From a checkpoint of a small contrastive audio-text model.
Training: adamw at rate 0.0013, 3500 steps, batches of 128.
Rows from block 4 of the audio encoder of a small contrastive audio-text model, named by matrix and row number. Rows with one number belong to one neuron. Each number is 128 + 24 x the weight over its row's rms, rounded and kept within 0 to 255. All counts start at 0.
After each neuron's rows are labels from the 100 clips, of 14976, where the neuron reaches its highest value: "top examples" is what is common among them. Only what is clearly more common there than usual is listed. The data: synthesized solo parts of chorales (CocoChorales).
# fc1: first MLP up (encoder.blocks.4.ff1.fc1.weight, 640x160), inputs 0-159
# fc2: first MLP down (encoder.blocks.4.ff1.fc2.weight, 160x640, transposed), outputs 0-159

fc1.189 [ 97  88  97 130 152 145 117 129 159 154 121 168  89 118 123 131  93 102  79 100 127 153 106 148 159 127 102 109  83 109 107  91 133 107 121 125  73 110 113  95 113 128 109 154  98  87 136 106 122 109 111 114 152 136 145 106 120 141 102 158 140 119 123 109 111 116  92  70  78 112 130 142  76 108 161 138 126 132 123 115 122 146 107  97 126  74 139 136 156 129  95 140 117 125  96 113 141 109 120 173 127 145  90 112 113 166 108 122 130 162 140 136 157 119 120 116 116 131 132 116 106 119 145 103  95 121 139  94 126  96  79 150 136  86 103 100 144 127  89 128 122 101 146 109 148  91 121  88 130  80 128 113 103  86 135  89 145 112 144 110]
fc2.189 [137 175 131 104 168 142 116 137 111 139 157 151 131 132 157 117 129 136 134 140  96  82 182 118 107  99 138  98 100 126 115  95  76 112 107 152 159 100 151 135 123 130 145  99 118 119 122 148 117  92 128 125 119 124 154 128 105 121 125  78 121 134 147 154 121 149 195 112 147 136 124  81 153 136 135 105 165  97 116 153 123 142 114 114 130 175 143 131 160 131 136 138 171 132 119 159 156 125 112 168  93 175 131 127 131 138 131 150 116 137 153 129 102 154  96 115 149 121 122 123 181 150 110  97 160 101 140 137 134 126 135 148  96 134 139 123 140 152 158 118 103  44 163 124 111  83 139 130 107 184 100 138 118 157  98  93 124 117 128 139]
top examples: horn; note A4; note B4; note A3

fc1.343 [137 120 161 165 133  98 100  95 142  80 139 140 131 121 101  90 143 121 141 123 115 102 130 133 114 100  96 121  84  95 103  88 134 136 134 109  84 142 125 128  97 150 149 104 136 101 131 109 104 117 119  93  70 112 149 105 161 120  66 159 174  87  81 109 135 112 141  90 122 185 112 120 126  76 166 137  90  98 109 143 164 118 115 121 119 140 152 128 137 106 107 111  93 132 147 134 125 118 145  96 128  96 125 133  98 156 111 136 108 105 161 124  96 120 116 132 141 151 101 132  72 141 133 159 132 134 118 141 119 113  93  91 132 121 139  81 102 111  98 107 117 134  89 119 116 125  76 123  98 119 121 111 152 130 154 114 129 118 129  97]
fc2.343 [157 119 173 130 108 117 158 126 142 137 152  96  90  90 122 103 112 141 113 157 166 174 160 178 142 142 114  99 106 140 140 133 110 162 116 129 118  90 126 118 108 136 140 135 147  91 110 115 133 137 163 134 156 113 108 178 174 124  87 147 165 132 161 156 148 159  97 119 104 163 144 102 133 114 132 140 105 127 108 143 161 114 126 103  88 148 161 139 144 124 112 121 134 165  91 107 129 137 115 132 114 125  81  90  95 138 102 116 160 105 157  86 140 124 122  85 106 125 107 119 125 171 171 162 111 155 125  92 137 113 118 107 115  76 149 181 127  78  98 136  94 143 152 136 156 138 106 135 117 119 136  97 127 129 149 146 111 111 135 118]
top examples: horn; note D#4; note G#4

fc1.32 [ 89 110 139  80 112 116 151 115 109 146  90 133 109 130 121  78 152 172 121 170  82 143 170 145 109 135 109 111 121  98  64  76 143 124 102 105 138 117 153 127 117 131 102 103 141 160 125 120 107 105 117 108  91 165  83 138 167 123  89 155 151 138 119 116 128 125 135 111 115 145 133 119 125 146 121  86 119 122 103  94 131 100 128 111 103 137 145 112 153 123 109 127 119 139 111  90 154 161 116 100 134 145 145 166 165 159 136 124  97 131 113 100  91 139 104 129 153 132 153 111  90 141 131 114  90 111  99 129 121  92 128 113 130  99 110  94 108 105  96  92 139  96 117 109 132 136  90 141 115  94 147  76  90 114 152 110  98 123 116  81]
fc2.32 [147 130 124 145 149 146  62  80 112 164 112 128  92 102 139 145  97 154 117 134 174 157 139 118 154 113 159 155 129 163 130 147 108  79 129 105  89 122 168 109 109 123 111 114 123 122 127 115 119 136 122 171 126 112 133 156 124 108  93 166 129 155 104 103  94 125 108 119 167 138 150  83 125  97 132 151 104  93 121 132 187 124 164 115 106 142 157 127  89 122  88 109 125 122 155 124 120 109 125  77 147 163 134 102 146 158  90 106 117 128 135  80 143 152 145 111 146 133  99 110 142 149 136 152 105 119 119  80  95 123 114 105 105 118 117 144 107 126 118 117 117 140 141  66 153 158 136 101 117  84 123 144 145 150 108 136 118 156 100 164]
top examples: horn; note A4; note B4; note E5

fc1.384 [134 126  97 109 110 111 116 135 101 160  90 109 144 132 150 146  95 145  99 130 114 171 122 123 100 146  97 106 123 101 100 113  94 128 140 124 107 119  98 130 135 153 107 121 131 104 116 162 122  82 170 113 144 140 102 122 154  95  81 100 150 108 167 110 134 181 120 106 108 124 160 146 113 180 152 156 105 163 135 152  99 138 140 121 109 130  89 130 113 112 153  99 134 145 139 139 107 128 125 174 179 155 112 144 155  99 141 128 185  93 139 134 119 103 138 133 139 139 106 101 127 143 145 122 102 133 108 116  81 141 118 154 115 116 129 126  97 105  84 150 139  80 115  91 146  97  83 109 125 180  91 110 150  87 128  96 119  97 108 137]
fc2.384 [164 106 147 133 113 149 115 123 133 135 138 107 101 137 106 134 175 108 111 157  99 154 153 175  95 149 129 115 107 104  85 147 130 130 174 130 132 115 158 129 126 122 124 172 132  98 122  87 140 129 189 137 190 135 112 161 175 148 129 155 129 119 134 116 138 107 122 134 140 115 147 154 113  98 105 150  73 135 145 147 123  98 165 132 142 142  87 166 123 114 105 134 126 134 110 118 127 128 126 128 137 101 127  89  94 131  90 149 176 166 103 116 158 145 112 127 109 122 112 121 142 146 132 143 111 100 131 131 138 157 149 150 170  95 130 204 152 145 172 162 127 139 176  92 109 142 100 149 132 122 136 126 126  94 150 131 149 156 156  95]
top examples: note G#4; cello; note G#3

fc1.536 [132 117 106 106 141 109 151 126 122 160 146 116 113 181 140  87  95 126 149 153  87 141 106  83 106 169 101 101 163  50 141  89 125 168 134 149 130 102 118 154 154 154 111 133 120  82 121 115 143 116 153 101 139 136 126  87 131 127  69 123  83 115 108  96 146 129  99 143 100 149 103 111 136 104 167 129 135 138 112 115 118 139  92 135  95 145  89 141 110 120 110 127 131 135 151 137 132 160 181 135 122 132 131 136 102 114  89 125  94 139 127 145 129 113  92 138  94 112 107 112 137 146 148  68 106 120 125 125 113 108 120 121 142 131  71 123 112 120  90 135  85  96 145 100 100 120  83 139 113  99  90 111 109 120 119 130 125 100 138 137]
fc2.536 [ 94  86 170 153 163 116  66 139 149 153 101 145 138 152  80 182 151 153 101 168 150 171  93 153 133 153 110 120 118 134 159 142 122 161 132 123 188 161 131 119 145  96 143 111 130 107 115 111 116 125 149 114 151 150 131 135 189 127 160 163  94 154 122 107 140 185 110  90 145 133 109 154 137 130 108  96  95 144 126 177 117 114 178 145 133 118 153 130 111 128 133 120 121 145 128 154 149 142 112 108 116 160 129 106 113 134 123 126 168 133 178 144 129 126  94 156 140 123 103 115 107 136 118 133 105 112 140 118 148 120 141  89 105 105 123 143  88 112 145 124 140 142 165  91 157 151 131 122 163 137 104 158 128 139 173 107 129 132 135 134]
top examples: note G#4; violin

fc1.257 [148 133 146  87 141 142 116 142 125 135 105 126 128  80 148 115 115  98  93  81 118 130 131 135 103 130 135  73 145 124 111  81  77 143 125 119  95  76 147 108 144  99 132 103 108 101 136 123 115 156 130 162 121 123 162 129 105 162 104 129 131 126 162 143  99 157 100 127 152 151 132 119 118 156 162 169 120 122 131 133 136 158 129 119  68 102 147  65  95 145 129 111  99 133 138 115 110  95 110 112 160  73  61  96 140 115 117 109 162 142  97 144 138  98 141 129 120 131 114 157 121 108 111 116  83 137 133 140 113 130 119  87 104 145 154 108 126 118 134 135 121 110 113 100 103  94 143 102 113 108 109 132 139 110  98  82 114 126  68 137]
fc2.257 [133 136  99 131  89 107 121 116 117 106 148 162 120 158  99 117 130 135 134 157 134 131 103 124 121 181 136 160  77 110 106  90 114 189 116 136 109 192 115 143 144 118  93 132 106 164 111 151 110 136 111 116  97 149 106 114 162  81 177  96 103 126 115 111  98 141 137 108 140  94 109 136 123 113 145 129 151 120 124 153  84 129 137 108 175 120 143 142 132 109 129  92 125 139 152 113 156 158 144 106 122 188  89 131 134 127 130 115 135  92 152 100 119 159 142 120 135 117  88 137 106 106 146 124 168 135 108 129 191 104 110 162  95 154 124 126  89 136 130 124 154 138 140 144 107 144 114 127 146 167 158 181 134 104 118 170 166 135 128 133]
top examples: note D#3; note A#3; note D#4; bassoon

fc1.292 [127 107 137 127  94  76 136 137  88 160 110 127 123 170 165 121 109  97 107 159  99 140 152 113 123 132 104 117 117  61 156  93 123 161 117 109 168 114 116 136 122 132 115 121 120 128 104 136 142 102 169  83 152  98 154 128 159 112  82 137 113 137 140 117 139 106 129 117 122 102 104 139  92 118 176  93 145 172 117 149 114  97 147 121 103 153 112 103  95 125 127 107 109 112 145 129 132 159 122 148 125 125 129 125 114 114 137 135 159 151 124 125 147 118  96 124 131  94 132 104 126 163 125  90 107 124  82 119 117 108 156 149 108  93 102  99 129  82 138 136 111  67 146 116  85 161  88 136 107  91  98 113  83  92 106 101  88 102 133 137]
fc2.292 [107 127 148 130 123 126 114 136 156 166 128 123  94 150 126 137 131 143 104 171 101 160 121 157 108 139 121 105 115  95 111  95 138 192 118 156 134  88 101 106 147 102 104 141 117  70 141 108 144 153 157 103 145 139 132 160 194 120 143 187 125 133 120 106 115 158 126 145 170 146 104 129 136 104 149 138 133 138 115 169 151  90 155 121 146 162 109 138  98  98 149 100 144 122 111 157 133 123 142 134 110 126  95  74 109 160 105 152 180 127 163 100 142 107  85 154 113 115 106 109 119 164 132 139  95 118 139 139 152 115 175 122  93 104 153 163 111 117 129 147 103 146 167 104 126 130 116 156 114 178 103 138 109 107 147 130 126 129 146 119]
top examples: note G#4; violin; note A#4

fc1.100 [129 121 150 148  66 116 153 136 130 113 166 139 126 151 140 156 147 168 172  97 138 117 120 142 116 146  99  96 134 109  94  85  77 122 171 170 105  95  74 119 108 115  96 102  84 135 133 109 126 126 112 110 100 135 136 126  98 143 106  94 140 117 138 132 120  94 134 147 129 132  85 111 138 119 148 134  73 123 141 102  95 124 125 122 124 148 140 122 137 110 115 136 145  90 120 129 111 112 158 114 169  79 131 134 134 133 146 148 173 171 133 141 109 131 111 144 105 143 103 123  82 119 116 111 150 124 118  78 123 102 125  95 110 132 136 137  77 112 127 110 164 127 114 145 148 162  62 111 108 163 134 131  84 142  92 110 163 109 145 135]
fc2.100 [148 157  86 125 141 177 109 114 118 132 122 149 110 149 151 161 150  93 120 108 173  64 124  90 145 120 112 167 145 128 165 138 149 145 112 175 150 136 192 162 142 182 178 135 116 152 143 117 102 109  90 120 101 115 179 113 115 119 117 127 131 106  86 154 129 147  74 148 140 155 130  95 124 114 127 135 120 131 123 148 123 132 125 150 167 170 132 130 134 135 122 146 149  85 131 128 110 124 127 145 113 115 170 144 110 115 107 160 133 154 107 105 141 175 142 129 144 122 138 137 152 120 110 144 125  95 136 138 127 146 100 156 134 150 114 127 148 152 123 145 181 131 130 130 146 106 178 148 122 148 116 178 155 135 126 148 132 174 171 105]
top examples: horn; note B4; note B3; note A4

fc1.97 [103 156  96 152 149 130  85 101  95 160 111  95 108 166 163 146  93 116  92 169  73 160 143 138 147 120 107 108 100  76 126 109 108 158 106 134 146 105 104 142 108 126 138 110 114  93 108 101 132 100 179 115 179 150 121 115 154 138  93 150 117 100 173 101 108 147 139 122 142 128 131 151 147 111  99  99 118 141 111 125 111 105 105 139 145 171 107 110 118 119  96 100 105  99 108 119 111 114 114 178 169 130 109 143 117 145 154 112 185 135 110 114 108 124 123 117 113 102  94  97 117 126 108  89 109 118 103 136  85 130 132 109 136 143 136 144 119  97 117 141 143 100 136 128  95 147  84 130 100 117 123 118 106  78 104 111 135 110  87 116]
fc2.97 [158  96 140 128  93 142 105 108 166 164 119 102 110 141 116 151 126 151 126 159 104 159 144 169 114 149 132 143 166 118  78 164 139 149 137 124 116 127 132 138 137 108 120 155 143 100 144  86 152 133 154 127 183 125 157 166 188 130 141 174 132 129 130 101 120 112 143 141 108  97 130 127 146  91 151 146  82 135 138 158 134  95 139 117 145 129  95 151 148 110 130 120 154 141 136 147 124 119 120 144 129  97 150  86  81 138  96 161 178 121 111  95 176 124  91 147 116 118 118 107 138 146 154 138 109 115 150 134 135 126 156 119 137  84 166 200 138 110 134 138 148 169 178 118 117 153  83 127 124 130 124 130 139 126 141 147 138 148 176 109]
top examples: note G#4

fc1.350 [120 150 124 121 128  96 121 130 107 132 102 124 101 168 182 153 102 101  96 142 113 128 117 150 148 149 112  70 124 121 147 127  87 126 151 149 155 136 109 123 149 117 100 111 109 107 109 135 116 106 189 119 152 145 108 147 168 139 136  74  92 136 135 137 114 161 103 144 124 137 146 121 151 153 113 134 110 149 129 127 111 117 138 129 137 135 143  95 102 127 106  79 153 104  99 136 133 158 156 121 125 125 150 117 123 135 143 119 205 107 130 107  83  95 128 124 117 135  85 122  98 132  87 140 100 148 136 142  67  80 130 155 102 113 101 109 155 114  97 103 139 120 130  88 144 120 131 123 129 146 140  79  87  88 125  98 163 111  78 113]
fc2.350 [148 117 147 139 105 168 124 130 170 148 122 117  81 139 103 129 143 124 141 152 129 155 147 181 138 153 143 124 127 155 112 165 127 140 163 144 139 137 131 140 124 112 124 173 147 112 128  80 176 172 195 121 157 147 130 178 190 132 142 156 140 125 119 106 128  98 159 118 132 118 118 142 129 114 142 135  97 135 140 179 142 113 127 105 144 111 125 144 137 114 138 121 145 120 101 156 139  86 118 146 130 113 116  83  80 125  84 128 176 103 145  82 121 129  93 145 134 126 101 110 141 170 135 136 131 123 186 132 106 134 159 132 131 101 145 197 136 136 171 171 123 148 157 130 152 150 111 138 110 146 111 133 137 136 129 147 158 152 149 132]
top examples: note G#4; note F#4; viola