config.yaml
encoder_mlp_ratio: 4
encoder_subsampling: 2
encoder_width: 160
text_encoder_layers: 6
text_encoder_mlp_ratio: 4
text_encoder_qk_norm: false
init: "torch_default"
beta1: 0.9
max_grad_norm: 1.0
batch_size: 128
epochs: 11.5
Rows from block 9 of the audio encoder, named by matrix and row number. Rows with one number belong to one attention dimension. Each number is 500 + 40 x the weight over its row's rms, rounded and kept within 0 to 999. All counts start at 0. Numbers have three digits each. After the name is the row's rms in percent of the matrix's.
# q: attention query, key and value (stacked) (encoder.blocks.9.attn.qkv.weight, 480x160, the q third), inputs 0-159
# k: attention query, key and value (stacked) (encoder.blocks.9.attn.qkv.weight, 480x160, the k third), inputs 0-159
q.25 112:480444501490500474557500501497427494469551465460490534468511442468553513529529512469405422459448503478532478440503439510505450443426439538486472432541457434499530545459508430431542547451475462474519586487533522491419530491539537451520414510460473418489548480539500491405530436469566470512556476515546496454531482506496545490537484464481453436478494524449429490469476499424477514444484444498451461520502502441509525511497510484536495486469465414485517485461471479486451478487424482
q.26 087:591528400519531392494512447398517466550494531510494477460517500482488554491474472524518495478522540468527534502508547431506489483524531499531572442507461504478410501519425529454489490518550491504485448530512478481524511511433435507563538416578481491547447496448528485461505494524525568445507493530401560512489440516529512541490544426488504483523516536528542496584449527543546580452482516505464501523469449428453431502537556498437545452519538493494494490515474512454461452470526488
q.27 097:482458504485494580538461482497475471505505428448473496531492431533528547503493454431468484546495487549524520538473429444515360437519472534493494503514535441476540472483537474465464565445439481462504583477496515519444501547490566476443412472524488478510565487503506497483483505516457485556509431502522439480450489445521530433583506427560448458516576509513439449481541522464495481467464518498532477446517453441508567476511500489540434518523445425466538473480504474539526454503428516
q.28 101:554478487527464473476509464531522455437431517560476531427521520501466482488478462546459536516521510496525555449475489472501473525588469521543470539544464517488458519478511542526521539514586429429520444487529482516486459501440540531518476487487491527481412519567505510513489487482457589446463485483418501489408450512517481482460452520504549580609516456540459530502469585483537478477494530464563492450533515460497531432531526549500439491614479553543472496467448431516506532444484467
q.29 110:562474464484475500463511490568546474426448487543446508493488580552439520459471448514538515512546527519521577521490493487510458481581567472481504574486539489556456487466534514510525433556539425505535427522546464558499492541399572493484535477506490518494417510558461536534488530534416484436477415496496554528468462503573529463520511478504542497547549472532473458470547520538495467516464556530581545439537493544496531500509452465476471523555485569494543472538457547497523491437531531
q.30 100:480479510479473537568482492501463451477545431493446539507534445515455472477465498543445496487488559521485464472514425462557380442535436563474518463545508493445582553504543459438525493460509439446490567509501527569494495539505515433493376518411520453498515504557476517436517484478475473530532490459505481453492492465537472458560419510486483496483547465468452456476502472451543458475518471491418434508472497504440553544447474550526469550478506457471525480476549468469503450555470501
q.31 091:572514466501470478419491530521515519529503512481464547455430532556492546448502508524562494573570501443492464476450577507452565480519527495488465525464538445508457551472457533533470527487494506490504427533488481586555457505552426538468543537561491502488479496484409465526459534431468514433461508506507488539544513551539501536487637537469549461447523425541486512552548471557423520531469485466519536462525452509523493415459549528482486436524500497459450464498490535489469486443486524
q.32 087:525453489528446518487480480528523440493475475569531512484454530446534570490528518474523526433538533433574527532522547509482502494518456518523485529506524549471487561469460499476506460524514529411501475551572425531504434459463504556507569522558540544535520548412491538549503563527527561547474485482487445532522469507525521555431510534460451511545564455546525584502481481572485536502494572513453491468558452476560483468513549414526538548521498458490564487606496512532543526453530548
q.33 085:479509557485558456541470551508477561476493500467470485523472483576412460509432417533484520518550475508456429498519439492492535426554453482443440516495510526472541479479516514529541573433499503505492535467461494562446535544527479560460457440423454535505474523573425524478436503464554407441483487531514473513505439471540530446530450457500522469514420516407514451446549549515461498518476525527526481488484566537528461513485523534532568461539477475523464433473481459538507496472499554
q.34 089:466563480506546461519517463532539428528568519522489506526547488529565459454510473446544560525559452495518469576584508578504578538489494481514486498504517514497499484488514512519462487475519500467440553515540474487536518510464486474571440488568606565454544474495522503535540510539514539558496493469568421524465554508453463539466505553570519508553496533587554475475486448552481493508525552575517522604554508570536544503575496485513513485488542479454556535547516552494543567528485494
q.35 091:419521513485501508518484503569558550524519479494520503480553589505505451471454532476553531489517417556451477529541573495453557541544523506547538469534539581558499489575521534587549569452484533573486475549526522518460508499466465447474462544429520513491481474514526483561452488527549531511559536463501519558488523487466448517472539562496566542585411506521536511499545493556525454578556455537508541509514565535507568496540495493496500513504554583569491492454520469509499493543542496
q.36 092:476436523523423480449495471488476510426475510455472486457479516548495536533529497557489545545447505450553547494516443477469432428558505517478529522548466489450501512475478494476457530540568486406526484529503456525560508449453494459492487543510423561519550439574465488528469516451447516414434552544458519426465496551484445479518464487462494491518539456581463528441552498508418547517451556529557525508543465491473458453500455474518454559510488471473445506479545415500447511542529469
q.37 089:450492550420466587598488546490509489495551511514466517482572426495452514488489489551527465473499572506416464473501512455526503521483479492554466459459459466536544463435481479476563513399489529478454538464444470538442531526567509527463396491439483471528441494571464506475559450539498526489517462497441524514487574506515517454527484488488496409553482542475458476476483472525491405453530466483425527473556571519432563479502523520492515457519499526491506485456550524546512537513497556
q.38 084:468502535457490484466543509507507527463468534499444506482514485540501596459509465498453495508475523476458501509549443470464421541530448451552512476498472531482543443444549525507460503513517461398502457530422439586477507503440544541543481522527467498493422526461475501486508527543440534413488513485448473533474506557511406451594458550499540502580561471503527502440552516573461405482505483496527458447482499517479472473504561556510498533591516515414495512445545471499514529512450501
q.39 083:438455559457528516465548481611470447500558517503467453514573494521510498506569431552502579467521535574492536479556487547455529579543557502560517472528455462460495506485524459515519521463541475463538535534447487542494417444475585533483456539424541475477426491519471442499484541517578498469485531427467430474497467487537514520545459536463551526503490504530493479503602544520495453560524480533503555492523501536456498521487548508514498504540566574440482582482534509524500493530512482
q.40 105:481515480520477519440528487547529501433533477563581507524491545506506465537602510534531512478517448508597498550584452591485540523544528501484475525468542561487504536584537534534495518568547511492486432526555538460525458491449536530521571516611548585505524502488510493554510504511547488481455429470499470493536522541465492533473525544489542556544556461534478552483545491530461512572535540513550592551553533582501518519564503469522515516545567541469487493516482486482543523502499535
q.41 088:441531514507589509485542522521486553524557500531516483557504488547533392529428538558454510439560468528473456493479492527493580551494553469527519491474491484464505549513516565491528559445498565549437572439565498479526511463452501488514461518421497540455526509489503561481558453484451545597570512486549535477488553480418461543534528507457505513491441502450455504536456475545563512518494540503512571543481508552542527474485430505470535493461534561535471463529545555508551503478561466
q.42 085:592500511498469480565480520463514455533441477448427487533496411480526588468456500509461509420463502446428466526418525523548446531434528446512532495477469499511502538410466443478511480488425550497565566499538505550465549560502498470474490490425527504527524517506501496484522483469470551480545558509508470540464501556471506551475471437488458420495536522456498534466515510474536525429529510507495418441544523420452500539456555535474469491529443462455470493459501528473513417508428468
q.43 116:486514540460532508555445441499503530512558471531507491540574554434532441509507526526546575444553500527450554565539501577554562558453556528505499517530543570489519490553527498557498509493475502533472507485542494456446530496489525507560497478515598516504463533439533552467514518533570471594555494445570504553444503477456536539500494533433499525547454528465576543554476459475589506520536461520485542491526531508561527531524495448539550511525494481507566549545473541539544511495581526
q.44 104:483484457532515427496494466449519550506420477413468507536489440494441486482446464503497430515479517505473502490408525408492427442491538512428523507502432499505525533460547508461527506437481520579450510489508456547466572567558491553511463458437432488524430567458506533496449504459468494473544530512471501492439436507528526499583438474525507429449461428472432467484425493447498542430472476512499421492503512455512505510514515523521495475437515525517468431482504470529435471502495477
k.25 106:508558472503492522453507525507487476501462563526499533452441506471489501483454487547511542530567548489545504557495488550511527485573556533528474487446449582415468542460453595527481516510497460520468525489497401537520407518419554536419499414543500520533480529517474542566497563574420570506429485516441463522503471492501432513438506454521488525555528510511525494538528461484477510580489549568490501544493480541534482443470552496509469494526479567486460547465554467500467530471545514
k.26 092:426457571466510497535483542478399420436493565517533489468574478484465534498484433488537533493471475483450461523520515435438515498522528488493475501603443471428536517447500507528507574460530484476457526467450432524434515534514501472478464475466528429554494517513432521538530475449495471522583546476506495479538547474430516448568506436546475511482506499487570463477475470469493504561496512440416462524464541463496472440550524546531509473521430490469514484453460431437522471510560485
k.27 099:526567433561551479460487504456464485476496528452453497455457478482486419484477460573574523509583507494571485467465549516513557469455479569545514462451449609435504493477436566464475543463507533478485455524459451517535451522497485444483472505532574466563496513488489489490504509494483582423483490550447478503556504488509436522392534490491516489501546478513463502543499526517466462495510469591519594512545497460519491435482551507405527484518537537456466550527540452543495512512511517
k.28 099:459535535518513449451463490372488488587509467462555458505508533446531558514543546421517531463514425493497451412457566538507529490431517531487448520522517533548461509489481486521497532481478558562501571445519517475495546536552523537550482468453571512487524492465512465538509516541601473465550554494520463498514477485499517528511480436493467490470491545507529540507433490446469553456539440463512468485403533541546499495518517507493451506414513417530471546497514559447536542559551470
k.29 103:447518447474501487477498519426503463572530478496536463529547422541485517590501519469503486446514468471467472420546541494501507475429502552517489455510549513572527502551520446459504608521506582471516536436455487446435554501494463481572469510455515476518562525535529500522502524498602483492547618502467529486504575520412479411514492480445461474460520514468533513495459504551472497489461472481535487548475462475497431500491491536471559554435534537482459509508524560526567449492515487
k.30 098:534534508557481495462536469442486502525458603519552515462514493473549485480460422509565479495484511473541508516461549526528543537484494534532567511479485554478447537492490550486528468536443520511488516481533521512570428557509476497400564426582580489487509464510558540543504564535443543450415511552517549518467464495516458591386511495479509511527541511551516469573466516513558529483462472592518563553491471494525452532464513517522538456547491589464509505510484505497513513549500523
k.31 093:555481483442545521484457500495453445520502426457501432470543513531471484496565502544527532529563566560521491454543513437488481519449511442500522550532477461515488528488528483528546554498558541528548439567507489487450524512526564445465499538434495475509464470513531433524410491474438442509535469523472425473490436482443436409540463552507515425458511455519433514460461529483452518506490511470492518461424479441506468503555387465464538490421510447480443476482532484492467450477472508
k.32 087:430554531485531512530476502557411445472529556447482506425491493520572464451453425506468481554548511540483446452511539455556464496441511495423500433489413490423499567424499503511451551466483456466581547499531470572485451469484508480515483467470516475546482523516442474524522538443482554437466508515566468488589542546511553495497472478543500434586489519487498468522511468500491487517446470498411451541539518520497460532446500485513531564504498542471550478492577467531482455482483490
k.33 111:496533456541533452563553440449570490528480475605527471546508553471529545491536590441511512480428407459499546509535518555465509494528543497582532534489529574514523494572467516460450512534504523519462515524496512441515477471501561499508492450492519435566484547443505600540518517562549497460526523476480507460480566565500497462465507518502459527499501505532600581534504522499538460547535455537496497546490479550497445473552488473494459445494509481536475534562464492434521555538577531
k.34 096:489454490507551531507450466500499447468491564456461544432471505507512560524402501524461507537465495454485507498467543464470536517475404453486443491495524513460448592456418414423491479527495481445570506558531449536467493426501567541538521517526542494562517491532480467484481526482484556427494495545475448453494533550525456499489484447521520498554525477588494522484500512511410482458437534485461438473560510477432510474435499468488440504561463451439533558506501507480493459455447450
k.35 092:579461510532567490532502440482489487457424543535471490508475521469552526505469532551499473557533465415614488454465535502499465513532475528533452495475504467486489494542446530473460443549501502458487434498532415502530408455516507535527505459548535456564478491505531468417563499496522558445446556515500423457504520576485511490427597456561450570476530495593492507570535504484427538525512493435471486517459512499430481509500480455440486494532506482469518517515509493457527491559530506
k.36 105:554585447537516504505415483512516477541552493438486510583542459434538467488480541473487501459548476450474464507523574544559474559408473510484456543492459516494466474525458474526520516479480447519554522455467558486393575554522443531499584457477487504502547529503571488489568509490526542526561451487561464549470494549509560493475491508510451521494475511435497471487398483485572512499473491458449498463437478442539527511460537447519573577493495484473498471553479570490478476476496495
k.37 089:518455507498496440489502520520580505493434493555537523564524498502530432550567508480507462443483440553480517504408511532494583443588509525527552498464551525609462428524542570534535516505512580546463543527483543515570532516502463528487559538532530511490413525443464602524440509510484476534490514471482552468473516501486444548505483494454558536484492505500469462540546518505505562549461465548495497473438445528505507543514440493521440473506511545457534548503460485488429431495493441
k.38 086:494524546480482433466525454450538529500557445520549492601555563451497441420467460468528508460501480460486536509437539534560516532489566520506484434503545567572507486480568554466532488513409474489502478517498599504478481550537493541522535493538550508463511540464461542552490509444471446516538476478552549560530500506479510557426478482473498490468470585441488564489543480504493526502529550567540531558470508495571564513493470464491518464490542564484499467523494571599469511527511453
k.39 098:557514484525511480579502458437545537512501579540516440516474556458498461512508495451494508426457437359544524533502551576496570540498508456501443534485524541467452520492492576495520523578464588480458488458539476492535485477482525539502506478570534509567490498534510571461516472494503546467464469522510478520497555578514431514473536500532439487531479536526574491595473503553503549555544501523502561559527468472505542445499502487465444434473524525521533576514463520511501562494551500
k.40 099:572537481527487502519503480470459455484484554441495463489501564471530504452433465574516470538481541417468517490493510474458458577457408459509404505495452458459454542443410488487495502527535510491537489494519447561445447448473533531465536486484487524567527524468490493421570519437462590489460508515510479488505513557532513508412535469492488511546535533562505479516459433526466529502463573497416457491570525483442488441443548511547477535522521444471523572529492531460555469482498508
k.41 091:510501513469542485448514474571502466424489495463523536448463511517535510529494546512537471492496528476593520444464521490451446491486467475519512509458512440503520507441479492468545546495504493480487425467530442589551456440533483487448510469541511484508468482525464450502532531439503509426407490524436427461479526559472487481459575462550454441542509415585384480488477515492386548527516494451509435430515486450467454421467475530457467536533501477479505526477492508492451482474449465
k.42 092:466483500428520475484514494530504522507544452545475523500503486551480452519506439475472487507547508554477428588539463434528497412528562539527595446519524506575566407525591557538528482479441519535512482496485569485467477533517531453453483548460519482460536519463467546530403447531512429499514546460530519509448447411473511531614450543467526464484483476499503455515478500450491482474522457580532558528482498527496567537536536538499494459506498525520479446463514496536439537477527497
k.43 115:455446485475483511505512521492485483445415576542492533473466552508525597462505448481474503480469483448503543499454464471438527465555499506481460473453479481446553545464421504511492470534452490467467507483502431536561455466454570514483428465454484487503487446502461524526507500504486525459416514495436459459504554560524514525486551495530451544553587538632504514482569468548389492544526499555522512573496522488380524477518484484492424503541494492471463463463485491466523503513497507
k.44 101:517532553446512510531549488455565532501503396491539526497534523532441505460571541514469560523528467591480452537514511496508499520555549526514548494547558490581545419546534553536497535520499527539437530503466524463496517515466498423470477486504475530497537453487493491528455458543578420554572500493534548514496492482436476427500446549484491431508436473473518533473559520463531441442505454506531460514435447548502512532572419562542513449459542481568509474555471483475546482542492483